From a checkpoint of a small masked image model.
Training: 15400 steps, batches of 256.
Rows from block 3 of the encoder of a small masked image model, named by matrix and row number. Rows with one number belong to one neuron. Each number is 500 + 40 x the weight over its row's rms, rounded and kept within 0 to 999. All counts start at 0. Numbers have three digits each.
After each neuron's rows are labels from the 100 images, of 14848, where the neuron reaches its highest value: "strongest on" is what is common among them; "peak at" is the part of the image that holds the peak. Only what is clearly more common there than usual is listed. The data: regions of photos with short descriptions (Visual Genome). In brackets: how many of the 100.
# fc1: MLP up (encoder.blocks.3.mlp.fc1.weight, 768x128), inputs 0-63
# fc2: MLP down (encoder.blocks.3.mlp.fc2.weight, 128x768, transposed), outputs 0-63

fc1.188:490499478497479454411545539370519543431455493513529503527469480467543503488474455572555410554507510477517476466511484492560513446469494492468549466448491525512580515509512561487531458530478481
fc2.188:515499451500450538545476502487483557542471526486487552468514529518481468522507523512497491433501466485560525515465474567448500604547538441461521493496527465497452542576469518437472487472505552
strongest on: text has "white" (28)
peak at: middle right (30)

fc1.262:488566463527520464509464494440513454621550520516483491455507523553478521486530495487437579500544496530481459471540520491454494533456494458527475495535519548477572512456537477469465526437489453
fc2.262:525481470515497581509478469517529486432534428525479510491486564534487482429482472441515502602532531500492577399473532555458479476519546480449483493521478548507487484465499540489505537480455506
strongest on: text has "man" (28)
peak at: middle right (37)

fc1.323:518440502497390562532508517492510523548449506436539489482458436480515544533487487521441515550610508482549500461492549527427518486555536479444555501490424585520449440484518559470506547504495484
fc2.323:490605538469445434532481573501424433501485507449467492491493454540462505551505528555511487513494562491518511500521495511517459463514571482537507467508510398488490483446456526537482468499490503
strongest on: text has "sign" (28)
peak at: top left (35)

fc1.520:498497497433486458547527521432555561474483580490436576551478488432488552544512493560536524492464417421488501461501483464558443445495457489458502472463471514537502532558468526503526457535540496
fc2.520:524530511468456525507534483512548483490453517498472546514478576489535506533478508516529486535523534502541424543532493505463588571574489476499500461480528461523477417512536581530488438530524483
strongest on: text has "white" (28)
peak at: bottom centre (44); top centre (44)

fc1.240:545560557500486560428514494471464503515502542531509512567477457442526510548519478466515505510476497524503456488507503572440507474521519507460512494510493525536478470512525438514510516496512471
fc2.240:467464478480484460537570533494511529455502479426530488435487528512476534530502504498496489506501514499552447426493501529454582444489513510509503509561465500475551478584534455520532574504468531
strongest on: text has "white" (28)
peak at: middle right (29)

fc1.458:543527540525497472472458460525563490412476506519539489468483519509497504544517488552436506535481476530503502503482520496542501528492522493508493442418571459544556464601437485568500500524456493
fc2.458:497458529531484466539460516534434532515437462533549528508489506542435546493532591520508506473466482545581495615535479492503468459502524484512485461472474441482553517550441562497505459512561434
strongest on: text has "man" (25)
peak at: top centre (88)

fc1.760:472570416479490531495420552516575472571511488488531470506489542390535495472496530464558473478436564528469530571493601434528500511486461496499505512418499480536441528475490475419421501453503552
fc2.760:505536443531525508480462477505453486511556476519573468525497475484487504455478507534500485468523442477483496437540525534523506493467493587475445515571559497487457451454465472536530552507560541
strongest on: text has "sign" (44)
peak at: top left (36); top centre (29)

fc1.151:474448531542540468525507555481563457477450562571497443494516454465553531523553497446471516548545500559520436515510494448484568506521490476451535524436530489566572487551464526465465521503422515
fc2.151:494493529431490503552552484461575501522505473555460516520468557549484462531419510497543552450474498414572520539518552555495479509565509452446484465489485500544449487519458531461443496462492449
strongest on: text has "man" (42)
peak at: top centre (47); centre (32)

fc1.171:518521499507471568521430512573544507466522527560527478482488543560466503506466546495487564482575519448491457524494494497484510640523482503520468494557456614503503495456531506543457521437540501
fc2.171:496465512504495550486511468496445517497525416462576527475471520567566446515541497475533516541432477470515524457501531530421493488531414550501502498610560554541474404501514513495467483504419509
strongest on: text has "man" (31)
peak at: centre (49)

fc1.436:499460440423492488455569471476515453516538523477450492451471538427460504529512463530555537482461471518496512536483544451545427476529461591503500479458476480546466526454579521526542537521462519
fc2.436:449442419478533477490500486502443492487502444516580522403560423505514534507489446515514511520538560452488418519480470462481546489470501558488471445525486480529541490516586509488466586486564544
strongest on: text has "sign" (47)
peak at: centre (51)

fc1.162:454528520538578511516503512471519439498499505479513431498425474465569558540501547559463496514505463548456501489457503454566478562543483541429542460378545491572527488543503472439502533509532506
fc2.162:530494536469549528576468466518498504485467493538539481499541446473484532499515526597537453549434509466583465485582573552526460449472493564550496511508476403494460528562521566504499486492495491
strongest on: text has "sign" (28)
peak at: top left (52); top centre (39)

fc1.420:474510442482452465563460555531573480462580496495519425479528458457506487521494501459540548569438512569452513450559603528542492515453481496439507497487487480449475450485462458472473571452458462
fc2.420:498415545520558480521520454458528496528543451451558493485479483433482612460490498543486428537539470470547420478519465508443503523547539569574450476536459475542462524545497440571530503557571521
strongest on: text has "sign" (33)
peak at: top right (33); middle right (29)

fc1.190:511539462513493522447434502473372561525510513575544459506531520449561502484479439468466484512515509504500519468531506552483487535482470506555502485476451497428491587510498525547578441516443512
fc2.190:569481509528474442481562465512537455544504541513554504419508520505473437448544519434453564506535561515451458544568510455483444498534520478530506511572510526496468425456492537533474513542525513
strongest on: text has "white" (29)
peak at: top centre (28)

fc1.247:460519422532490491506534558457468556498518512535473534425484543491410520511418554528530520507429433595443553500527533506459514455535463501541487524452499555464537498515478515500438467495511463
fc2.247:491512457476455512458431471564536400494529509544447511515517485483545534473425485569511502486527474429450505565452491474517429500544513486497519470467480511515477513492529591521504459491557430
strongest on: text has "sign" (29)
peak at: top left (28)

fc1.679:510501566500432504487586447420498504464458543484449547541517523562538527533583393569518491485487491538468446520496508529424518484506499449559454485447530492499498472540484568575475483511549457
fc2.679:503536456499504496546501564488520528498513497486507464500459469497488496512434562402540481449481514487518570493463478513526448519530513506395531518484515534528544472506472492406482492470522514
strongest on: text has "black" (26)
peak at: top centre (42); bottom centre (28)

fc1.718:594439470479510510541496514542520457485507469496526491478487423470556580480505463502461558539487545505516525508448552549542511487558473505467503555491589525552434491507479543542436555463428572
fc2.718:473411547458419457496502557508536493479497421493446502452540520563498477560467513451560472536462526481430494446458496524464517535498494513479495504533472421549507537518484525520471453439543605
strongest on: text has "tennis" (26)
peak at: centre (45)

fc1.336:450499543487546446437465515531514543439507495481503458522490550507436535492449522533500555485487507510501438469451481455493537531495422525558481492449466552505514496541565533512424563440496512
fc2.336:527488488515573502468512468526503492492585558440444504494484523531586543431458432531436508515534510478481448508543521488466480455556512554528448525480531554475432494480578530511493552474360504
strongest on: text has "man" (29); text has "tennis" (25)
peak at: bottom left (46)

fc1.683:510484445547487455528406565520528535489493440462500461499500494428490482505440457512516437509557528515434529494513449484501546624540460509530561446453494531528437507441460483485421510483476526
fc2.683:454520485491463517530547434535538495543514511494589485489502515473475506431513566539443476484402482503462540414537479536484471457466543504520474493636451465555475511538467515538474527407586504
strongest on: text has "sign" (33)
peak at: bottom centre (38)

fc1.611:495488495552476474471499601511554396492506479515534515460468531464528553534491522514527480509535502537466534487500517465500477601534475565489529522397503515516421521496475465491515560523412494
fc2.611:487478491530574476461524467492495443543503551469603544529510525454547528457482502522503491483527505427478513424563496521490461469464456485486444495579520525522444408520480474411486521522549525
strongest on: text has "sign" (45); text has "red" (26)
peak at: top centre (42)

fc1.470:609561517439543496472467472490524498472564559410562537545500515466481544403438515474482459604469533494453443487532520398544572536503513482538453449502539488548462481402503520482498505469474557
fc2.470:435464541498459536475493547502501486497465512547511422485582535502520413484557537506540434490490524457555446449506527498551446496576529471525491465498553493532481510481510503441491515523542490
strongest on: text has "sky" (43)
peak at: top left (66)

fc1.673:471457517486463511438459548529503422504462519503518498544406524413478464544511479515501465549477523547460482476548524466529442547521499568436553505448511475513475548499447454504478504526569455
fc2.673:478490483482555520491457454490545535492555550519534485484540467534431598444480578512429445495472559493470533458481511567444472491443454506462460510518500464524464396524499531461534570527533565
strongest on: text has "sign" (43)
peak at: top centre (57)