A small masked image model, trained from scratch: 15400 steps, 19.4 epochs.
Rows from block 4 of the encoder of a small masked image model, named by matrix and row number. Rows with one number belong to one neuron. Each number is 128 + 32 x the weight over its row's rms, rounded and kept within 0 to 255. All counts start at 0. Numbers have three digits each.
Before each neuron's rows are labels from the 100 images, of 14848, where the neuron reaches its highest value: "strongest on" is what is common among them. Only what is clearly more common there than usual is listed. The data: regions of photos with short descriptions (Visual Genome). In brackets: how many of the 100.
# fc1: MLP up (encoder.blocks.4.mlp.fc1.weight, 768x128), inputs 64-127
# fc2: MLP down (encoder.blocks.4.mlp.fc2.weight, 128x768, transposed), outputs 64-127

strongest on: text has "white" (28)
fc1.174:108124089167133119158168095070162145064142070086101106103111152177118091139195113116133155183096114168164108147128096103139123175075088192115126085105187132112119172134119099116122213073047094
fc2.174:164169093167165094161126208126118139080136121129176073145126129108108108088170074114149137101147142095119176115134137140135135139108129149146184146125159130127095117053140153106107093110160134

strongest on: text has "sign" (28)
fc1.687:132100066091071165142173159186100062147128092151086124108127106105150103128088095132064161101160105159102145151125170124154081147083150129127147159154127099117113185154112123119091157139186135
fc2.687:108169092183143098139096091077070211052133155136140110176141118102127149099153140149108140109184107028113122103116121095114142154110110177086176114090115149196158042115069116185075122100103140

strongest on: text has "tennis" (25)
fc1.267:125092133061187135127124158174144125141121131055133145138140088159122127157112111194180161096077111086078136115146084196042170115122124194171142161172098143100102114135143130126169137095181162
fc2.267:198120087113132149177141119129162123159155072000171106079147145117129095134126126116164160164121120086136126155166126170092076147125151072113149156136112135132120123085183133194173084088128109

strongest on: text has "white" (30)
fc1.272:079135127119176062148171116147111107137144142131099128137150118177098148119147117115164108102116086146115109151129073148084161120076090091154141127105110234083102152165163082107156143114171115
fc2.272:072059089148123146083152105154133196166150109072054135136174126118105071141143091123153126171112117145062164153121118121171145118140149123133141184172165073111103156117117064190139131126128099

strongest on: text has "man" (26)
fc1.615:159102134100166109103134167126127208138122166123132128128149092095123148114128061113090128107140128139141176096161154120160113133097198109150130031127188110104125187126106108104134094109164138
fc2.615:124166128079165143061161132102133117098138102132081130151084123101130166125150103079118088170165177157133075152095089117189128158164096106185149118129175091118151088121133147102113183125083105

strongest on: text has "sky" (29)
fc1.197:100079108081127115095136103125158143121134107112122160119166133050168166105129146101139117167136139123132093160081136159129102095029124110102121147131129100177119160168133063097137100106058108
fc2.197:114128193153095131088108141160085173155066079135139173124075093131088141173090056164117135106139175121130150152173126159058157104145142097109116148086082088145103103162137130171117145128230155

strongest on: text has "sign" (33)
fc1.74:125116159124133112133161125153115144098097174169110079139154142154125091139139124112160079044099100151096124139046132173092144145195147099140150150148137159128180174135093088145152099072178128
fc2.74:130165163167100201114127131087166159193142107086100175172094119144199159095137158179141124141061187152086170177170144091067127116116109065172134083157092099080136104163066082127159130184105136

strongest on: text has "white" (28)
fc1.712:097178149186132064089153097112103164149151142186074083119097124154096157100140151151111178157166115158154054099119090124146093099102154087162146186098201165098110146132124119151110111154136132
fc2.712:166121171121192120143101155094141104116169115080137072181126132084137114178144149114063152127180150137102144151124127157165093127091163143168123124106169063116144129038094131084127094135107163

strongest on: text has "zebra" (26)
fc1.400:068152090157105132123118069131147152132169115118124129113147098217182097138170156141169071115160043159071080132115086119115107063095114191123111104096082153111118079113120128163092127118151148
fc2.400:095135102172129122134105129096175173126199114117149152084154108180132163122156146102111171140176135123119114102148127095133068108120164065158134137073124101111163113117170099194161189129155132

strongest on: text has "grass" (28)
fc1.444:071135142128136170098148139098079066161179117138102085124150161127084120117121178129154219127080112106166108110144088123139103152121105095147100086182100140117150103087130152110153145125089146
fc2.444:093098139132046122162111123217084039115126115119113117125138131122102133116149141146144038118164134164103158111162116123100100125113134122137182170202109137141175118130113164142146142190084130

strongest on: text has "man" (26)
fc1.32:140162090085117135135152160121094148104162057163127195206168147111126102129114163142151103148137071096138140090118094115197183062149106130143139136144108129098112156139166143122110105132124111
fc2.32:123121136106109094150091069139165110119106141127130095078145082114119107114145139068137079088177121107135145143164129132060117144149183151117138120084135118196131101165177122126159144139137141

strongest on: text has "sign" (48)
fc1.337:096118134122094162164190148141103113125130166133079097102127139142092134099170103133140106115105118158136164092108122092169104172235136165151132091159120160085151190106090169117164128119108120
fc2.337:158135132165100123131106128098150111119094079067116087122122131195165127151105145122109129136158143133179086129179131147099081150151130098168148096106163090076110039131162075155140171181155134