A small masked image model, trained from scratch.
Model: 2.43M parameters, 32-pixel images, encoder arch vit, encoder norm layernorm_no_bias, encoder activation star_relu, encoder patch size [2, 2], encoder layers 6, encoder width 128, decoder width 128, decoder layers 3.
Training: 15400 steps, batches of 256.
Rows from block 3 of the encoder of a small masked image model, named by matrix and row number. Rows with one number belong to one neuron. Each number is 128 + 24 x the weight over its row's rms, rounded and kept within 0 to 255. All counts start at 0. Numbers have three digits each.
After each neuron's rows are labels from the 100 images, of 14848, where the neuron reaches its highest value: "colour at peak" is the nearest of a few named colours to the mean colour under the peak. Only what is clearly more common there than usual is listed. The data: regions of photos with short descriptions (Visual Genome).
# fc1: MLP up (encoder.blocks.3.mlp.fc1.weight, 768x128), inputs 0-63
# fc2: MLP down (encoder.blocks.3.mlp.fc2.weight, 128x768, transposed), outputs 0-63

fc1.234:142160160133139120111170128133125079142092134115119120189113130116111056129134131124121110177170095154138154122141122099117173168105063138147150122118150124118131137094122118118139159129180121
fc2.234:114193130135164100119120143137164090092141103114152116106181091115109136117139126093121086123152171180107139082116132084176127123136124108132148102138096097102110142095151122137111149132128140
colour at peak: black

fc1.130:103097110096143111088110084127136166144161123113109166149132092133093151117122118133130152134116113131133102107105144129131162134123132165111148135085092136129136151166127110126154110120124133
fc2.130:151113112149128118143115129132138107101112163154150139095135163140115155137143169117128103101107103121139123104181146134105158114118139089110147106124142140125142111155114135145134113120131198
colour at peak: white

fc1.764:126124125107141158141158105137150125121151161087123130134136100121114141116134121138128127114110132143095121102119135141118106138115121120045127131159159181155100123163135089094141119137123147
fc2.764:121112107119135122140129184134119121142092143103115113116141107124186123164130173117118122169129167121122125164109150134120111154128103072151084139122125108153168117152131152154171099122108106
colour at peak: black

fc1.170:158143121075135148190106116112138151114148180088130066099117138103100125092156143201128131143093148116145129144148117171183137093105114152120120140157131126150115156137135097103124129124145140
fc2.170:093122172148155112116140124155133119116129109143113122119108145172178131126123166134152130160126078112142120132089185077108139135143115137167117108093134139116165145095130120164127124096129131
colour at peak: black

fc1.312:068102122105141164066101109155134117113157140141135113100131122093125112108107154165120135127111112154129090107112088161094153139160120150137106121106120163101088149152166160126107113133125142
fc2.312:161110188126139126132140136147139125145149123114092133105121116137141158127144108098165131139137143086114122123100107101160097125106072129138139109101109079140141129134127084137142122107086152
colour at peak: white

fc1.348:107125173107135090064100136177128122156083142120160092084178171093102131143127139140138149115140122114145145133175141147145133139124132128118140180137113110092135108129146113163159131103143112
fc2.348:096121128140101096157144146119136130097137131120103109169114136130131116118110154136107075134111109114172122146140124094106144173083151168157125114103104125115151139108099178107120152142104170
colour at peak: white

fc1.391:153131164179118113124127110159113142143117117165137115138128085143146150119129111158088143123086121118146146129144160154087088106093139112146085108161130145167092118164086140115159140144173140
fc2.391:114091080101080160140132145132138133109149201092143120128086156142092087127140119124165109099167133165083121102109183104146109123124109101117125143075140099120162118102140110157112120115149117
colour at peak: black

fc1.444:087105113139103117099089104135156131161116142102165130135083116184103130129136131106159125173142119133116114128157107097128148169096182120131113135120070156110113102103122159126106176109118158
fc2.444:162162132145110119159124176133110117102117124141124130131143158096117122098142089121167127117178085143135178084117135122181103119170150144103105149163114121127139128093148123136160098121192100
colour at peak: white

fc1.363:122110177128128138117174114106113126115094124125116093135121099175145128179151116094143137158112138149139105157110098127096114140098132139114123139136097081128126142134111128120141141139166182
fc2.363:097130112129141091127132114130132126126132121078152139089133108120087147166127101101144095132169132161140143063134161135132151107124128173058126091086149145124113121134121098150128157133122151
colour at peak: black

fc1.294:095123097106136106089153158134134136119111102105106113143161123063143114144120101112117128118162104146137094128117165143136123092134132151135143114061116144182150130090082122123120155122126154
fc2.294:088093113152098104130167144144136156142117124114164126109097150111133156149111119116134117138111143147156084105134151150120160099112135136132127139159086143131157134159120096161150156158104168
colour at peak: white

fc1.164:079074147124128124126108127144161133129168133158122110112139127076075087133127159161110121137145143097151104137107129117112155139139086123132107103104129116157100119155132156124138105139126143
fc2.164:157164130120132136120141134137124127124122132155119119172131120118149141121154052127153125135119121107111167117121132157146087139161157108166132134142133133135132134134095089091118120113132110
colour at peak: white

fc1.736:191121135127167094131144128164095178116104106160155119113128137128116193123109141103150105102149120119128172139137152122129152141094153157108096160082166144102114124114116110116150183117112139
fc2.736:152139118150131158098115090121132076144120124131098104124133141087185110123122101114150125145114148113146072107101087141150138120118107148116121136153142140171183162147135108139113143092079137
colour at peak: white

fc1.16:133144117136092123140167138128147158149123114127122126111120091095077150174121130118161105106112162126142158159121138118101114154116108156130134185149115088191159133111140128071122130146127162
fc2.16:148129172131119132181130135148101137138164148118154121150099115159143064105136149107099121101162115108132137092136128143146137104147134124110121099143125107116147077164078158138138147143101088
colour at peak: black

fc1.196:123145136132089117155159176149109106102159120151113108145132142173144125084133140129138090153106135128148104126126139141095114179131148094102133086132134129141110118104164132145094139143089169
fc2.196:115106120173159117108122093123099147111122156103106139090108114099122145151103091098105159129148133162107145144130122139170149116109122132155105167092129111113155142113123127132119088122135126
colour at peak: white

fc1.707:123113123118107145099142086127150134136104110083198134118125129153133118110117123109157100158127107137109100096105147107169135158116123163144108126148122095131117159178134168135176109148111141
fc2.707:172102084129140123114111131105109122120127108156052133115123124142141128139119151122092154130128078132104161165105146128122154132150113155137097151106088124141175150126132093138095152122141127
colour at peak: white

fc1.573:083163160112160149117109119120126133119119125119176169163164200136132140097111134123125127110113097109119155128115091101126160139079130110145137119155109104148124137133075120104160115154145153
fc2.573:119123162133102090123115101134124112092161115162141181108165145142122119108117093136157195161131179144139132132112148111110114122133145124157127155122158124160082124129106114085125110130106130
colour at peak: black