config.yaml
dataset: "regions of photos with short descriptions (Visual Genome)"
train_examples: 203450
method: "mae"
mask_ratio: 0.75
encoder_bias: "all"
encoder_qk_norm: false
encoder_inner_norm: false
optimizer: "muon"
momentum: 0.95
adamw_weight_decay_other_params: 0.05
Rows from block 3 of the encoder, named by matrix and row number. Rows with one number belong to one attention dimension. Each number is 500 + 50 x the weight over the matrix's rms, rounded and kept within 0 to 999. All counts start at 0. Numbers have three digits each.
# q: attention query, key and value (stacked) (encoder.blocks.3.attn.qkv.weight, 384x128, the q third), inputs 0-127
# k: attention query, key and value (stacked) (encoder.blocks.3.attn.qkv.weight, 384x128, the k third), inputs 0-127
q.51:466502541569514506561424436479537457425475484557513447568456493603510405455550545577515503556477594544596513501453390522540498543580452504551507471548550474466432520484554492486460492442511438597428448442457574466467596570429517542593486459443527519470451541500466510494527526505460532466528458532525543566404475509408545351488450551508431440552534500448497501454493492426461533451500
k.51:494563394494514476459472432585466445599458539544506467617461459562502532448563511549456362552533582515509449558522520459462396522477533419549431501526553496518525510527509460407496520459378452496533497501431513510426538529506498525547424437513533552535553531538471472479451403567529557450489520508484513491471539567533541429545462589599538466485486514421496428484456486448460494482605
q.52:497457479436572500524494461527542500531477532525439457510591449694492458494553513385515443524422549449570519500482499468490545558478487548552500536483531493518553521529523565509446412500548487438504553490634473511428455488489565403543464587666531460460557467506563554514566526471421466467640420466542463482497434444512577473428503491566489418469526488483539474409464509447482523359499
k.52:515504524492473422560492553503558508485475432626559454524524517648465511591454490437556443431425536501558488507571508421502522443461457502453437599489539500500497563528457515456490458479484446406537492443460471489398466557532554485534445586577574451451514468524509516532535581549457483556595470459497414428536431503581525551533516504529534486476480551481628436454460497504480544431526
q.53:551493663517665460513396512468488552483614496492493463515423555468586421464544468452480490526529575504541464556486508471509487486525530431475607481509476442523555409538564509441485449490545435478481566388512481435504576427521487462523548521466463500518514483491548492577463537530503489476532475507554582543540481510492513438479524463443507544453489527479429485510527441442414568536522
k.53:508437533441580467541478535509518523475485521436530533596546508416555429404478443521475482481498408527522494496452482492526401420568558461586489530488556524486540439573548499399510485512483503588466473451501499514416604492496495580522524495487422519505559447466553540499441397478509586434477564537465504616601526590537589436502525478503522440523414480539474463557543451447495562555446
q.54:506372419563550548492548457548582490564502496514434530460462538542471535501560432509502530579448504468548590431483593451550468484534443449520487498451570508471510513406511593470530496537536530519528507527494434413507510461549577556456529492481574482434551414547509502518472509467426460510454431495539530559496469547385469500485460549491550466484452405481539489561445497571470561540542
k.54:477438485600565409517458514476488409479516490520440496489396541507530513542478508471563513503428406538511571419496559430493472531477557453558497609496597498434557513481377544480540536503576576483398402527469541495452495514483540495443535471502520459484512433531457540496403588470524455523513475514522545570477534511402539552471606447478620485492501468490616517417454466606501588497570
q.55:464443475615543569607575460518416422518529474574531539507453518445474457511567439447654430574548614460530498453520557584373541393423445542585403563499473498562486434497542504429556513450519504444509416491463524611490496522541553414494523506439383485542551513398488507440426537578459473480507487375447494481483462635481538482502492580437545461544475559430509578493421464441458457506490
k.55:535466510716511626516643525433509530523569574541571574490506480468488466529556441472508523534454470417485525496412515545440568418457482497541461441512450408425529516490448540500476455491525513468478445523415588574539586556484498430550558479527483494505529533461531508376534493491481456477473476559421486464456421479460542547599398572519528499592519427447497578392419488384522496468418
q.56:562438475578515482433488519448534533542453503503477467500568448490568504549598455526431548433378367561554510564544454577443572443390475426659455574583431511543595554503489476622427488498477539551499509512531364568466501524481473448481477492433572541503422531417496403582566437462571512502498530459432458612436532510482517593583556504530524591503471471438429440517438540495517447488464
k.56:508528527578475517526517511482537445515456506511488452506461425529532471615562440565461510450529502548533481561526506493398497454461444526521393560506477474463435540586528432585460525458507476653461553507505391500504492509437454447453501532516477456439532544418542408563588510543530468617461503491511411599477569545478535533533528554498514544498424547503451411605453497425425582572509
q.57:546462421433490446533491507470424558476436496468491580548515519521427557500473614474505568536473444492556526467500484472571498492534522557494499520506535501548499562533727445514446609471507574544562544489529506584450504443511521521447519505529506540531534455429544343521494502516556463470384419550490403443538418552492491498434490451449501583418540484532434553464493409489521484541557
k.57:470482501426465423537491484485521555441476506551524545561454519546387510497360542526468507513418459562509540510576409479445469541466535590558501489423527467484505493537575475466467454510475539538473537470534490549515540477499515485519579483457528529521495526471619475574511533454502480381473466629518465416513493462482533543482533565453470558503602479519382490416504485476599504485552
q.58:559501630539533462590443558405467457610531499560468513497548596561507439498458444573527484473539473565464515392450484481497504480512400563492492502572531521529494446480462433553504472442458527524452484576366498498527534467405420431513482506509543523552503585495459451525416453491486570541512475469537503469480486486586499517396581524468554522506491509442487485458494469601592520519477
k.58:544430505554490546519436435488489389545492504488473496562612521518458485421438459541512483481549440521472485427437550512518472456485534453478527500534480521502462478483550474534544499448489493497465526523470437513572498512437394441592488496496508470489456575566468508626397440505479599489522459492473601430474464570548512514406510567494483499518432565384417468527563420584542544548571
q.59:511486546503585536534451543509484488447568439479538479516486349579468481442507572509443445654626501503487421519586477535482531467390371511523546535426549451507544437443487502482474610449535446565561570499457415488484511455412504464482412550558497494465541504420471471475489424533526470556526496486440568465472480431460485538465538468466448514464561559574502553548517498460564451553539
k.59:518516549393538537522479520479494524560475585493560552510595386517423545517482520510417481568512524583525443398491446598618562487490543445515585554406541490463456519494388442453455598437381463568553538534494400544529513432504462492511485504509463454448514527404550526513584407456525475527579451604482523413557443391425528513496512459483515534544474495554478512430424472453520474548538
q.60:537429528440504539463509454494480451494488646535501564494435480451486501498472607506489435501484486512478507552473491543452456459457491523504466568576649518492441513507434613414467530516487577464485392505551534515520424517486416478505491436411513572363462549530563541469512482611589541518523644580526472548498473514358526559522510492497471426504578560452497545485569546485491447498536
k.60:526480540443549491431511470449481508504469625506425581455528531503494562550531498406434522493503512476513524446441496495454481559551478584491500511570541493505532459497421517456484524506470507468543416529547563493527525422519432423499495541469550535490470554534521523406538472623495512521467699537479478457416477513482486480471491399421486455570572448429450518467480577434495450526451
q.61:490530462466521435493538540509453524534472487438478494486508426539515545446568530457500501536469464433545440458462602462563466579512485409430493453429425567461610569487519483530509525484486512492446569471459559503530518418473495438397530484396413562513529450451433444556418560566509549551479486505515525542515479459498532454514531420543490538463584491503480541469501493541531548643587
k.61:452437492513553528507519472493529535490503541458487501475507501543526576450481497499544532544484510510561477443474403387487503530538496413539520428494478528550536455558495412498452521495486466451507552433573509503589467553491534482442494441453409572401551410469520472489456525454493548488462472555519489565479468515488549478399602432531417535559530492532486546454513515553538592557533